config.toml
dataset = "crops of objects in photos (Visual Genome)"
image_size = 48
conditioning = "class"
targets = ["object"]
logit_normal_time = false
norm = "rmsnorm"
moe_every = 1
muon_scale = "match_rms_adamw"
orthogonalizer = "newton_schulz_5"
l1_shrink = 0.003
final_lr_fraction = 0.01
Rows from block 5 of a small class-conditioned image flow-matching model, named by matrix and row number. Rows with one number within an expert belong to one neuron, the router's apart. Each number is 500 + 25 x the weight over its row's rms, rounded and kept within 0 to 999. All counts start at 0. Numbers have three digits each.
Before each expert's rows are labels from the 100 images, of 14848 (inputs lightly noised), where the router gives the expert most weight on average: "place" is the part of the image that holds the peak. Only what is clearly more common there than usual is listed. The data: crops of objects in photos (Visual Genome).
# router: router (model.blocks.5.mlp.router.weight, 16x160, trained with AdamW), inputs 0-159
# up: expert up (model.blocks.5.mlp.up, 16x160x160), inputs 0-159
# down: expert down (model.blocks.5.mlp.down, 16x160x160, transposed), outputs 0-159

# expert 4
place: bottom right
router.4:487515496518535520551523534504449504572499532507536522529480550478490477492491556503489540462492510488490441505502537550487480463489525500471513527516535503487498493486499493520514528500528493499522480517518520516511506504532527478505521472514446500525501497520495547511540510497523514531473485534530447507478474504519524509551510469511518520537481501514484474513500486538521491485507529516519510479528451543514455512510497516515546511520465494523502515477497501514463533468538526
up.2:507455499518481473522497491452546492510456451520530522497483486502505480551494497486577499547489517508500487513511501432535505474483514507513572477498510493479454493506537503514519479522531503512533542489488533492493469491521500496483514457498504503491535470494484523505529509445536514502507471531458458497522512473499504503547543502473507483490538513477483521500518498485485516473463530501512487494471502502491550482494496513497499522465471500497486515528462498500504508429521454
down.2:509469522506546488509507495570550504525476512530456540455467473465481508488500497428513533464507483527464492495500552523492522500481507511521514532504495507508487505507506511469476537455500534501503515430501484495498477496459479504541501558493486501514463474515508431518512497503493501506517524497550536513498471471467481515499516520516523507566514488464544521525492511506494482490495509493507498466548500463509500530505500482494436513486497504485493493489502482491483475511468497
up.3:425485446486494476453534513464496496488459497479487489502502483494508509458487518511473541482552465449515502447497501497518530506509487495496484504524500498525527499493534519480454501495467478523506450501490494470463511536504496466491475465494515530498503503507510510499492499528511495499499504545481446497504507514490510509479495447513493489477488449544507528510493536522486532495519532508514512497493473545472467503512550492558519507519469532433540503515505500503561462519506507
down.3:424438523501507474494485507543490549477494523495509499512539475483506543477513483498476483488488504577518500504496510527519495552461502483478491550490492499486495530519492474504500501489511509426490524477562484504497510529480509518534518530530494467472522468483522503481509492482536497453506471470480498513554512485528510493488513536491500491493501542475459496527522501522497540510502523503498469521508513490520515440501486499449527489452493546496519472538521514519490508487501500
up.4:516484540479507499452502478475515466460491513448502467530538498451445478529510500490503502460520552503506498473500452535510502509522496509496506500441477465490510462502530500476526475497471475500453456498520521506484527520480506492506507467491539484493492506501559507497513492481541498472462536503508543497517500501458465486487501508519485476502516499459495498502532529519493506504475489511504483502503515424500547498518494495474589496490503500498503493487511478503484425523485516
down.4:473493491513512536444514506503492513535570488528466516506468506540515493463475489501516489527501544475471509481494501514522556504519511523486495497556505505482540552503511474535497517436475498539511499483491502494498479494497524457534500475510517504522467519525479475530488506493494505518472487486511476464504479501508522489493500487509536487443480477487529477544515507506503489526543491476490489486476505519503500493501557497542469547480524523470434545526490510528557514465507535
up.5:473532503471495478537513511510462487499474502484572515455502510503532481490496507492480527513485480493527543509514469471499539551495513493490506544508529435510500527527525514499531516514478535480476523508490511497504483507510489481488490525531528450469472499475496508504441502459499528509521514477500470505478498449507533488482518532533500500502505494477490530503509552532518482486502508488471531506534505508508479541508469496511480531415538544441484528507492498469513465490536526
down.5:509490480486493472463477468457509525504545466530462503498483495471488503543511517562501529499475498553506482507498537574475471428501507513526516481497484523527523489488456498495506506489527487497461496445497482494511510540507519505517494493501511524455505498475473455525534501552491452494501466422473470519500509493514477473529476499472486514521492507499495532501502513515495504465493551509515478522464498508504470474510494516507547485485515504499549490507454501510477486497457485
up.6:497539544549474476498509499465496474509520509463539515494504516502462422521517500505506516494501492489535519511457510500503500507469492498481515484516541484503480486501532559491498488494485480492506515514508509481536546489468517496512470499502460490492518470473522525475513508528509500406494471500472484498463454502454534491498555471497509546524503498545464487586495457480512523482516491506489492486507504518477489512492504499481488473448457501501501463516500480509491542511500524
down.6:504493476469499499523433496524503526561460491500465488559517541493505526503506446497474553522497481515509483497517479552497498490503469502491520501464494515470452524495470484517481489522500486507499498510509497506501479498512498529498480497470460473514522494540486517477502453493516497532500519530551502500556517498542505463543470537525492499525453538474552480488476521499517531518463501506520539520502467502539479493463509490478493502531555483540448523515498483496473484519494514
up.7:476527505480488487519550508502501492515557526495475550523487509469507524490522502513521526495470461497493541515559526489499541537506564536538511510460548500504526452495499509516493503490462502500510476496471483467497505496508510530504493473541521515512469506496465485526492467511515537516489498478578531496522501522536479513493469502510511463442501495528502501453469494531496501484549445494506512512487498504497501554536535485545502481521473526519522497492482496511452516491483489
down.7:523489491473546502481496512498502485477492487505507488493464464524517508498510514484445472556464479528498524529451447523495487538490457488469480502542499489517498481483479468474501503500483508483470478532542561504532479502501501504517449466533487530491551504507489560496469493486512485494528481475469516502519515494477501449503527467480487513474501521460488530539510506477495486502522499437459481480507467503497511469495463535493455530488506460485501495478490499484518492570500535
up.8:503526494513489465471521514507465517512479507525590516500481533510492513486473503464495473510472500514519513501504483494508499514502528549530478489482522498506501521518504517523469545455488448555472527479519500510498478513464503521515489473434473483503501492511509534529479527533510487488536546494501543501502498477523461497499498508474503519449461535507494447544503474483467494498494524500528551521489475494506460470499529457525540532513532493518499501498523487499467517506432468
down.8:514569494484525527500521503525494510489490489503465456510519511501478510498480530491493455500476511503498526543522507497515496516505453504458572528500488506516532468426472497477524493556541500476470508526486487477540489488480495499432521542472424464473497518502487518460525503530446490510501490503533494491525499516512563496499530520523524505505500477502519509513497500475496470530461541502482500497516519494521502475516475500501485504533476500480528487471522542494515503508542484
up.9:532498468496466531491488494510472470508554483509455536517532491510505488499479453506482498540537490508492554433493475507489502524505504441500462459496472501479521532488516486482515486450500504487457504544498482508475494495502501500477476518485481455511478484521486501527498499436517526544498489488514503484498493493531590493548539523509492522501469485493475481477473507516499494451536471543504504501493506507507491489450485453450496497457478528515501490500501507542497512513487491
down.9:479530478502478493471500530497484560541514510501501444518456532469515539499517470498515513477542542493483461536498495498501511493494517547528466538544498505464514500536505506472507481559522495519500501476531505479529527464494539512490483464547494469552525498518463477524509501530511506509519569471466491485468556516494452511508498486468508492523478489496530519525534484466498490497516486516519499475494507512495462502533501510528532464491495502493528477504501540528497470459537505
up.10:487469544472535513515471490502476462528515491528477509501480473520468505506482490526515525529475533542549467502501503532456486498499532534493501508530444477517520518482493508510534505526514505542495529486504486496529547490445505498501528513437475463477497505542505524503524537522431501497530455498508480506500467496556488498483493493521465523529497512464526526515514471471488484483501505509509505530468539486544489469492495500506474512551455476495534491495501474500513492494566507
down.10:535502529528476450465541484495514553492529460471511525462518507471506496483479483512492465474461440492463514477482520513525536494488506504522531505503564524460491482536505507469510496511505478508495497499455520490503468549482543521488497505490472507468490499521496542509454462515491519514460534517502546497517515499497498489459496497480494478506528511507514488545472517496440488501497472496472500462520499487491519495512491532480516499507547521510482501443529480501437456506460529
up.11:509523466534490497491533556506504481555531503495475568514491458508503503526500516489557458495531488487503488471499514487526510509508540507536515519523485512505532512481473510477519517525493500487499513503458448493535453520502485504456521473527495501476511443517481503498498549536483450521492451515508523476449478482501477512502527437475498466484495507479491471524548540506508517500485512490479510497479508474522506499496470504502474490521499483488521530540485483475504495498557565
down.11:503476501502503518501501484451490465465469459496505487460532509496502496497513456523450538550475485530509503520473505521463505482522508492495497521499508457508512489510521472505504455509518483531487499474508516464472506441481500490571500506481503512470462495531512497516499468461524547500504528459510461484526552505493460500460524511478488502500481511486517513504537501547480556552562498494533496459499511546506486483512470497483523492498508468501514496474468542491454511505459515

# expert 14
place: bottom right; middle right
router.14:508484459505481485500468461543459502499501491486504479451534499482502487519517496507488531517510493528479532507504476501465524508476478492480496475509496494421470485485485455529496493492520488495487528531510499486487467471461497519498487500497442486499531493518547465500506505483488458486441530490484499530557478522505496487521500518499494546514498475456488484508482515482506481467470483494438479463487525476491471479497491498509456475490471498440476459532464481460484509493423513
up.2:512483532495481499492474466435488527501502517502501465486490490480484494512546502490486534484465490493499489504489524508488499472508499541533534514500529484489460499491521490511486497502462509493539496501461506499520486503510432496501474518484497524489479515485537546498483501501505473544442546497476511468463501518493522493470545553476538483466500484502531490471523508462508494541498525474451536503468518462503495504485512499602473492537487500503501500503503533521535533505562470
down.2:560498519519495516521501517480504520518490526514515571484469511517502489514477504487490506507490508479514518503503524487472492492489489505502545498503489516546452545481488467502525523494562471512507504489521493554522508490508521520497574501505544487496492526446488497435514488492534526460516508508523524522503527498526503534512487516515519538455498492533490496451509473488503483480525491468492499523470506478522486522447505464469531484506504539543463526450477491499505483536506434
up.3:461496507493457463462484506491488465480493545471483499485500500499462488535476545499488503548499509452485514530505508495522485497502494507500577521465467499514531481528488550514545538480483531522495474514483515487478509487507508528510498519512495471509536489507481490501531498538500503477520513536497526474545457541551500465483537519470503461497499487453523544492470454524487509489560472483517490510467461501473507518514446468504504463489446495508513538503528489504500520516492504
down.3:538497477451513476475550513518478458527505499496515512473502525519545486506525436445480508467478513527518500503467537524468508450540487490519499486522495527495514489479547493489491503482511497501480466499483473503498497528501491495490467497529477457510478491501407490534523517497470469513461484467522455517484458507503558540502503495524479489499485504541508488498498507501497448513539525498532525487534514499465522489477522513478470536487520458490493496510451517496512468514518480
up.4:509517494461514505463495514538520530502520526516482530494512502480529478462492484505443513525488493483482480494482496536519491517475523503503495492562455507491464478501524471519547465505518474439452478546510506529498502494475518541511529446529478485497492501481509497465510497510509529510451517516475482517475478486526468477500501494538532502478514449528513526518546494477503552507540518448523505487500500493496538470505518503526488514502519485482481473523487496498484505507476401
down.4:521469483497482443528527507432466548530494494477518467503499475445502507523501450499519520515490489473510490461520471493496481506521514497500516527468505511519534489473522523462478498490502506508513523562507493473519524506512459508512528494508493475496499467497499562509492495454527484485485495427497542493481461501499519449510496524467502509509518515494505487511492551471519449477502491514465503497436528491490465514521487540473465458525461506499522533469508488494524497535490478
up.5:474520494506496496499488497489507497519500490502459467511447506509508495490481537495517535561501470451513539497480489500475519496490488505491502521549530468547559508528527520502543509497469532487507528497494530453499497529502495495499476503465504505464505478506477493503499456492541484452540494504491497511513503488486541505418517466504470499506489483441558496537482531476482521502491528491522473569491526496543468504502465530481501505502503479521508460475481511463489466483529538
down.5:499514480537504435478547504466545499516509502480498499515543493505478442506502463525515509443508510492490481488525544502514508486565454504486498460500489503499485501496464529533513497521495468492541491503512486490474486507500528491509476436514478460534510472484466499487554507483484486506496480484495464497465450496529529530560456495509512498518478488504484520482446494515496530465491476488494457526507520501501501445497501557500524499517506510511502478491527502516430514493493481
up.6:514465534515500457476544500460490495498507495501485509479483532510540513519495521486536535508494501484518508525468462495473545503497513518451533533475482479447541462526486502499538487500510481496518485539485502483511508473504473501425455477460513501455530487494510498465507501522503509482512515511475468499528501440485486507519529512491505499496523500451511539502513519490508475506502425512513501517463516498476508528559485540535518512498497528469539429457493515494500500511475498
down.6:485557470467504493480501475494479507459479492513481488444441450479542470559508461505487544441516471482456489507502510566512437445506475476514573515513492513499506507505503458500515496512536493503529518489509508522509514523513509514505502491488514499546545527519505498501496520514455495522513513502484495525503470557513499503512488483497492503472502507510481552474506492516499528493538533527503461513496487504479522504502494519468482497541529444520501517518505456498501484495510489
up.7:468529520471475521489496480445470502465509524535503492481502511469528509496490528481502490535508534464447496498500469508491525539459515497485478515504548502488508486511534497485485482474490500487505506516536496438512487458511492463501524509495551497465492479486533499461524511551476470495484477501498465517511475515488471496478538516523496541475484492515494454538535493503474516497506525526539452516495508486489514515511505472484433508493520477500439447541531527495449533524463519
down.7:484494494472485459468547465539541483486503483515492541480494473439509505478530507523506505460493504498500541505503523450499480481533509497536498520507458501483501501486482484521510525501481535521477512511525466497498522526486514572492503485487501516493475475462500482527480486465493459464496511435490471501520522526462528482492485516560552506491510519466425511524508498514504502485520507521476486428493489501452500479480493520498506494506542494526491442484493465524503499488468496
up.8:506531517512530488513478520526518528498496527502479440525473539502501547503510519505491493528473502502515466421552471526525535523477499514531499469519492492565497513494477492499507556481485513513512470508515520498491515497519437549524519504503500513465513500507478524512482481482486502538475542520500480516506515516537472438555506461488479500521497490454500451536479539503531504494494497512457492477498509487460462502480501516457484493516506549472499518500494479491515541515469483
down.8:511498484495469533487464471444549500478480527506498581522528482523498488531493481483505501473512541492500500472490515520492524523480473476454469485507506508539506495499486514492485500513486492504508492499510511482514483512464512446509453476460509505506491467498510486471491500508574437498508492539467490472443521521506491509479473503499488515484515542560483526483469481479493502441491497519541504528508466509485507494488529472502501463495458522457521502511479442525484471543477495
up.9:486483480473480496480492534495486490501507540480483496486494516526484493533482485525503522541502480515537479506507491492497466477513493453504492460463459464519580546490513462499550512534508497490510523499491504531512479511474527479498506531477500499509499503561526523497466523472484525486535536508433471496553516511499545508523466530486504492464474525453498491495514469466531554498525514494486489531468499503463502522510524493540563506512495501529515500499525517491554539506523488
down.9:486528524536507468473519507446482487429495463490505514515467498512510480524546482456509496525505533501505492472559529478503493533479501524485486476555492496449500496508484520505479526451549478474491530526495504522495524469525502466479476449477473479503494485507483486469500502506496507487467525461505526491492487476489490534494505516506451554500500498505500534530438490511488464499460536471483492489442494495514477494472505521480473499482501525473503502527436498497479476549527504
up.10:538531527488482482500489497486497526483476478464546533486530477520522501495483505487554489523514500550484505503477479556509503511445473531485481503559513490464497506486510483514475445441500501504516525471518515523506501473490505543501462519511483489507453488429513508476506517449479517494479478557498478510516500501515515483491498489503415503499497498510516550469502483491516495518460486513464492503498500521532479531454473497492512475490507481498475495479501518473483473501443547
down.10:480526497543514498516502509541508529499523477505440484520486506502470506503478495498511506449503529518537482484522457439531527546500533485510503504495498510483546440532476496469483476489509530524454459477497502464493531559496513489513471550499510486530511515501541498495437513510528503500469486483446493475506479493485463511505505472560528509483512505521500514502474506496517502466503523466535497485513475543546507517499472473495476500512510530484467470488477519506501507467560472
up.11:475532486500497481491512501507515487511468483503514531527512491496465505516494526482496491497470513491498507500458490497500493513524521423439476498472509475492499508508486522509531484515507479533511467503497532504490519491477493471497498505404517501523489524498492478491501486471502507484501521519511528526521525465443486516491491470503536462521513489545418533493513537497499491492468493553530482478491512521436498469519504516503480520432486460470533503536442463524504510484535498
down.11:465494469515486512532521500510502520494500474500460523440484483498499510484487505513489491511532514502511525564488460520502466436503493514561477497539540458486546453494531496520439500510453499517502497496490514515488466499504530532506506516534488515536515496523500508462480497492478500503456474494496525502458485533511502487526495522512526491492518509440469496524493526516485529432503491466522521511518469475517512495486498456483485495510452506501454474477486454500535481494522441

# expert 8
place: middle right
router.8:540481527539515474538463515480535554500494477521513508556473484510515510512495540508527506514485527456506474540511526511448517486518502568501482501466521470529471504531488520484531484520527495501524508463455501466466512504516536486512491446493468530504532458486499490474470476488493488459512468488510536549501492517490480519457459511500491484492518504465477508520506493487553451508534495491496460489503465482469494492471461468518452497538478512511507523494514504525471504478503501
up.2:475543520518523479578500526492496531505498505529467501500496474531485512501474511522529474466540454512537469454500480477513499517479483512515485506500477515498476500504496501511466468397501508551535505481502546488567534502490473492471483506501502506499490459557525496488473527534505518505487452496501483465492509473487492532499518477449487486509483526472505499498499491483500479500486504512496512486510500502544485497494484575485484528458505492485481473504507508502514488433512519
down.2:528510532456529525467493499491488481538488469501544488484503501507511485538492446491499504497453514495492573491511495495498451511507536516439498491529486506510526563500513502474500489531489497493466495475518466502460486463509501489543547504481505468495501517524478559487516493472501495497498531466488530567462465510556471483499491547543475528491485477493503506461498486481452516464528535482522502496485510499502516524527504466511502466513549472511535497499511500485501508527500531
up.3:550491471505507541446489493522522477485492502482512501514565483494502516477503485478497505507516527493481535523482527519504494504518509512518500507513513465494512455502492506484490526532500486486488468460496511483540535515437495454481491479589502488501563523522452502477481483500578499500517499493475494484551555528462517507479468494507522520532464495501495502526517509524487497519477510543457567478490519500508507495519476523507513491491517499500481522551494516503522481450498494
down.3:485514521519473513549504534501501503535522513484514500471509534464514467489538490499476477507517473520526467504498467480528530480499498469494532471513465472516447516513486473508502481500525499503534552517444539518435473510496505479463499499468557480581493513416522499502483483474480519511488518498466519489503472521547487497501504494494499468514508542519492511485487499525483486514510503490532463506482508495516526480490507472497470499524502524497463501461519519478509515433548508
up.4:515502471486482503531516497472524504505475547502506530437504512542447479497504488506465470519528538472508488480502488514476531501497535469462488528476547504461570522521513455487564502533443503501470449498512490514522508507520533471471471523525489486490519515509512504522486539512505520510498460523465543488484511509463523514519524542488493485501497493514515500490492504521500538487530470500502541546543502506499467495472502474512484509533501498498507477552515498543495560513499466
down.4:481505516494489517509460491489473471485456484500505496499486502494501548493477511499461508508444483566494532520454506470500532502505442482483486481480486495491482499471535490519467508480500512484488557548483559526485539548464501510494512534474537519490482456533499521520524497516515500503505507492453497477496467471528511488516447480497514511478501460523520470474488461479461457513487507548498482525481404489526538487495493531502507516502509498464520505519504487499514480487512502
up.5:458437513555479531512503501526488503544494488492528464498509499503458509460564520535518492506494511456486522498528492483489503514507506540513482482496564552488452518479498555519491435491528494511480467508507415506505467531504515479500510523496504469491469523482492511547498519506495472511510498501488501518456548514506534482497492459504545464499534462501521497493499495490480481471479510511527521471521496503464534511485507501502531496461478502494507490511496500557479524495513507
down.5:515528520477484489540476499494468471423485519491486520498518499487541525548462544483477480495503504524494443497482510482485545492497463477499472556514497433506541474484546444445476481475517498458499503513491506454498526496476496473493487498508457465494524496516528491501485531525490517505487499505481506439499532504498482485501523503481494484515480533540515476497470482493531487497514494509541533517547481472528485549517471466472473514518500475482491508525506476491482519498458494
up.6:455510492550469489500513406514437472487511488487492516463484512453487565516506491547473529490498506514476503502501500521483525479498485461516514451494526517497488455506515466547477527559508512477496485480474516500539509500503552490511463478465503505481535534506521505496454478536486552517489515489506548468512495487503505484490520479483497529472486536500513543496505477503517497536509498519540490520492478499490478502514540486437473478515525476501508497487474506523507493500524511
down.6:536502479455533543519487487514492534554505502503502484510487472522577440474538462494485480489499501531492510536478495489506488546522488497489565532499473499494521493471478492484490479540528468582502484503504508513522499502461474514568531532504494465515486494505513513500508500477530490496493487501496437503531506509514483496500495513499506507500475532493514457515506557484463514508495503453501510506490456502503494512487431508492551500531496515518471493523551508493502479495518492
up.7:482493465496455480504538498539501506495512497540488512483495513518503504482484500476495441452476469513507498505494512492536497532473478500450508526492481585468510481524531502450512502535454493463480502473532541521492523486511519468469528498531494487498549488530491486492502443512495497489508477513509560531505505509505509503459500478457489527510554502485497504507475513515510468515511518529532523461518468495555515484514494484459492498500507502473501466490422469520471479519523516
down.7:492485466486506502484464470499519452469518506484496505501468511513482524537473472514517530506452501535498510473509469513497474474502525477498500479527494482486496513435468449524474525541523512485547527523554500499497524500498445475536492504454571495498508509486497475498455512459494491503519500492514481473518495538477514504511504507514529496502475492535467495522505500502470582486539493473505466505487480560517506500475546477515546544466468504502521522499512494458499525485501523
up.8:503517501458491506468485519540489498534518489496495538534503506500488479506484480479486509477513510480482507468479496483511467509446472514504491538478478465516492468478490492560532550492492504439506571526518465527500479521506505534485486454529534491533464508477497478516521477494495521505474534561541498492500538499524485472515460503483497494506493482529469496521483536535484514520475496472531497487556517499520471493475478456496490526560466521510544481510514535469481532522494535
down.8:507494495509496562493511543500497513496517494463508514529508473536510517521500483478521521500476478519525491506462493520496502517505501476487550496551501481505469498481478513548467445493522491483464465510516513487492531483475496436495554542538539504486504501539482537473506420543482470501525469503489495483504488520485500520537499472486543532477482544506473482480461508491507516551477513512493547493480512492544499508533497503486546489449493493517488546513500450519504492521513516
up.9:504506500478528550518475500520473512533527445466508489496569499508537511439486555494522510525500480498460531511447523505501534477501523495479523501489500499497463537522515506485521492515489487531535509510481509489496497472452526507519512536489501521516501478518504484456477494530477519491518493499487480504503467455515521493510529540484482499517510527564499500550464484493524529504459500521496476480507499500493501520522484447495502489552481529484532538558435489524488480477492456
down.9:509481492481506507528469507517508495507533496522498478459461468484429422504518442509467513517462529479523502525519526533517525505520510489500500524502496492502471486474472452491498506522525499465483517455507501502491453522493508490493504499498467497500556495496515490520520476491507476498489529495498486529494528537478497555475560480513521472500490540502479553492521481489423462519507541472500511510545491506490514492512537536498470492483454467510498490512552499512492504491550499
up.10:490515503527518506496460489512485483502511507515470506486509561530527469490542509488471542496486527536545525461482515526486513515546504503476495519510498507486495472513482535507523512546481454492547484502531499505509506464520492511467496498511481517540534487516452474476535509482505455482483535467484526525523493511482500514476477486471532475521490541495483481449489469451547498479504494561556496498508483515491508480580506521474474487505473476487535500501496490538537551498486485
down.10:497487501494477479514452506522504471550545520461502494538471477505510519514493466500522464504481522473490565501497445496517498535483525491438505515506494503470525485458549544499475488502520501507515514527516491509451478491523479450476494516544515514539515553472536542484541476502462514472505510478505495501481485496519546504511532483505475495513498493502466491449499483464509506495523474482481473499495503446483497497454497510493529543454467499446480508482457515501469504500496479
up.11:509487457471497507520500507508485513535539500496539496562504464469533527503529494498485544519488513472504490502488495476462475533499503488467492467503498499508470495527535466538519487471503496511481507533485460500514512536528464515467486492494474527440522479503519518525455499448473535474506504506508519552489479461498498498465523527505470476529499436495485515477539486503484502501461503484500493524497526505540494500504476476512490402500555535463518486515524520513479470479490489
down.11:462502481470561510512483503480473495501456495456490541494494500531443499535433474513492517503489483489503476481534503501507474549511476509583510491512501520514494506515462504488498479492535503489463502492496532523520498462503540496459517451503451475503533546541434474487474492508500492500499476488527481499521533528506508528526488484485526505494491507496457509458472477523521504514501487525536479503515524513489517516459503485445509494559476498511457494499502518519500504548490488

# expert 6
place: top left; top centre
router.6:495463474422492463496439474458428482510486546507508523485515519481501510503507527473514475511516490480491507503486502533555547528545539494478466481492475482508488516518477487545488503475520466470486462496485483496450492469494504450511470550486487497516467491474484488490516519419500517508471538465516483476468504488520489475492511455514470499502476482499496479498512508529526508499481493513470473469455473474493487502510459479508471483488494466498527487481507483497466491483485493
up.2:526509513494504502520441492540488499515492501521490500560565500529447493487470467485499526517463492506509501458491529505512411511479469527496505517518478512488496491448507487500492538502475501481473521502472510500519496518490525464483493496529495518512500442511530455509501544501494466448490451497509494516457457498492529492450469502484448524498503526514502529512495483495525502499504500490497530459486504485551453494525486483502463488534506472482505445496533467503512487533494507
down.2:493471492547503510505528553495509502483534485466465523454473473517484505515474464509493510451506516494534518480505488489452506482507536512516568491491533527490470499559494553521487503490533482520544512488482490513464499480479480491491502519431478492500531543508494521497493506502479505544474492493526550529451500504478499508478483528482512498532501456477512495503525484471508515469542501530470443508490553480472489514530474511462519512490489465477473516499477465475529502516504537
up.3:484473468460475468486471456521513491494436493513521488500502476464483505537494517472492500473479540519500508510531510479555574523506531503515504508503507504481528505513485499506485475457550505508500573478527475537501497490504499506497513479533550542500538524508535496512525500467495505532487448515501491485512502454480502519509487489535545494483475472497467487449449486505551499530505501478499452476482470501482530522500478486467469503474522502514507498500500530513512497529528557
down.3:498510483464428458457477483454503494530496521494494542534492496516510501500526529499522527481483431538506525543482491484544492514549511525468490462538467516495509518516510516477487493530502500494472448467498503482513511517530482500509484530438456496504514476470473468476459444505535497488525508499515489476458511539494487500505501502480467474451505493522513540533537487498484494485479490499511500523506495532515523497495502477509532449551465482513497508467503475521490473512529477
up.4:552496488491508512511459504504496512494470535497506510503469498500455500488495536493484485533489555488466500540524506499456480500474461514494459552491512489492529557484453523525516521528522499503473458551526521503505492498510485491515422503517501555526488485494517474500506525510471538527469506497555492527502477520507512454520535504502489494489489495483541510483528471498514514498522556488515478441497467518469474507471512472464466479486436503520460496486510471510509514503515506
down.4:490524504522516497466510517436513484491472470503504499442518499461559527441474471527491451445492468509514464492502505523484490485526517505509507484533494524489471437493531547528492493508488468504516537512511492413444508463497535517515503494483507457516515478499487484515505488467501515465469512468511493498466523509463492500489491498461514505505480478534518524441510480503512509497500498487519518514485479520494502508494459525512506513507498514517520467492425537486518483500521485
up.5:532530523526530472514538536523497481533489451479562486506500505501476493546506513534537475468500513474454452485495528510542517507461479492529490493497467493488498521500452525566483480504529501502503488520477514516487514521510501520516497481521488498542563543505491506498504488515512456449484499461457463503495504487495492469468504503488503483462530498499483487523478476533478526457490487536517454461500494491473469498511468457505517541441482483507463506473520492498484515472514478
down.5:475490513477501501532482491493506489501484504542456553485479478470509538506553465548469471505483517513511552501497495486452478476495491516449533494505518537497473461482553516456497504489487525532521520529536497501515466473485492503501516501486525491467487514503486501474503497496493525510494507544551551536506437493491472464472474468496490532552467488475519495488471509478524456496505509503475549549503480486500511538552538502497523503498526485518540503518500488520487512511533463
up.6:515504495516483503512498440453484512439507522525512511472489477504492493507504541489479521508517504503484509503502520463487510498533501546528501539506556519488493514438512470452481497482527506468493523473519497499481510475504502452518500509467499510496467494517526493517522471490500494537507510499514485507520489515484514518537495526523485510461462528499558509461536552501527499505443508495498525504505513499492540546498516512439482492477437521509518494573485487482504491557447526
down.6:487485495475493553479491507509530492470496512484511496482450521529489497444514506506510495481488474502497467516518469538480514516470555467453483507493468503523500488490501509508513474490574509515495532541507463501557531517519483493493487507514507537506525496468515507515501479521506507523478490532457491510500549469486465497469526525513572526478485512533490496493501510540494505501539511495481468491507509517504472478567488462548532513517503548517501456453501516527505532440504523
up.7:521514441495476515511503473513470460497468497492517483500481477458435496502525437488508509455477499474502512532475481521512492518477470507468571525492503502495471497499496452506526520497497458487519483511503488514486523492504486487528532513478520495504501498485493475503477562521462501513504515492551476476514507505462439483467490523501548490476484508468524484463524481493485499488559493517508493484478495536489516502443486496527502508493500495578515484458507473478538464519498545
down.7:509496503455517554501454511488561527508515501500500503478536496548517479501508523520493508503559446495508529518517491471478457508507518519510439464483514498529533518501540527526472504483492526515465495484481536494508499563481492472481464535502476512546466466482462502549523482527531494500526519576502522515492478518538531479515464495475542500527488479502490475520496500455495467489492468537496503491506526512530515477496501457500532495523487496471494511471526491482503485492522481
up.8:511507495482482559491527498497474472496515495528503499493490517489492448491489470538526519485500474508541504482502541506520516488497502506483492502497508520479512467443546470505479463488538503519468496502522519497499487514539550468516497499483513430483497483542479445467487493503499561500485501543502508475500542500490500517488500475445499471511492508454499486498547523496569479495493541531493506516530500537497462537484479481511494519518467507507499551419515495486521468499510471
down.8:441518494471484500483534478509506550505513484503485460501476462524506523542521578498540485512487473504516462495509488487530445497535552479470501504515502523533446480540494498493499492502506513501502489465501519464518501464493463485463534510498498496481459502498499514503539486527497494505494477484499509469490458465485490464490530554486520504465469513553487540550464530494472501510520495500502511466483491479492528475480533485471502505492544478495502493517524528507453519434498486
up.9:472490532509503504433525494502500511514529505545562492492514504518475537514493500529502479507516513481529524534482482511528475499472509500504505455528515505449515502499497469503494475518473518522523479491499490560518496493523479538524544510511521497462502484457501443474492523504525566516478499443527523508473527499491474469490503485502537523468445499525495489503546461484488492505512496464513478511455533507488501462465445453505504477499512485513482506504484546530497508532553492
down.9:480513506505447505544493495522528485506493501449498540537499494474499507432526493537494477483559449487483523504493494491502512483508527499540526457521476524547499490504491494507491491432476503502483517519484503493498507499480561501489479525532498502538513514522464554488540502512512498454526500439501504490493547437515480533537492514525490494535511506501523513466496447494480502510495486506479538505526497474510459496475544497515492491495498496501543497451499469539501478495467482
up.10:517537531543486525536508496497456515499499496537456476475481456500575467464500494507475550500487487540486531501494525505474517519504510524519538516551518497511498503513517490479512462509487509524516602491461505514494480484489498494484494494512512540517477508448494499462470487538497470509466505509504456468525520540521462492466502481479496508496508484508507545481442470479542499510491514449491488490523524478478497533501498483493535502492505536498473478503528501455497484519505511
down.10:514486485500521500494508523507540533498509551516487498512511500489498514528492480490517518472496500511500498500479513557529506483517505449547501473488537498504510555462441507515507534489533519499525468477456468535504505537489499509483491465564569494520529489457537492528510507486507504460487503541483501565515500489522500457507467511537500500477460495518484482519487476497500501523485516489475467561514486509451508508508498513476499428529495477502509513503504504478458463475487451
up.11:507535475560482490513539506501461497493505525482523473491508452490524496471511473504499492495499483494459515491485507474485464476492496515487469484496487459488476529506494509501492429503528534497490497492509456510469486479530525521498521516444498485473504488476521498475500493497498549516488503495484504545488500522488480496475517540501454486506489478528488491542488476505417562474489542527493459442525496557491552488458489510518485486538513486451529515524547513523506500480484498
down.11:507502493450452516474465510521449497468536503521550496488485505493484511509526473504518482507489518458530493462540483516490500503500507489499468507499437490510501481488480471512495464462496540544497503516436503488539494461511538510466513473489505464497463503485506517524506506491504510505511519499501487527518499485499496495538501486514533468513502517418511522499499488490501493551484517485466548517458553507499500505459466553496499513436487532546486519491519489494471554532496477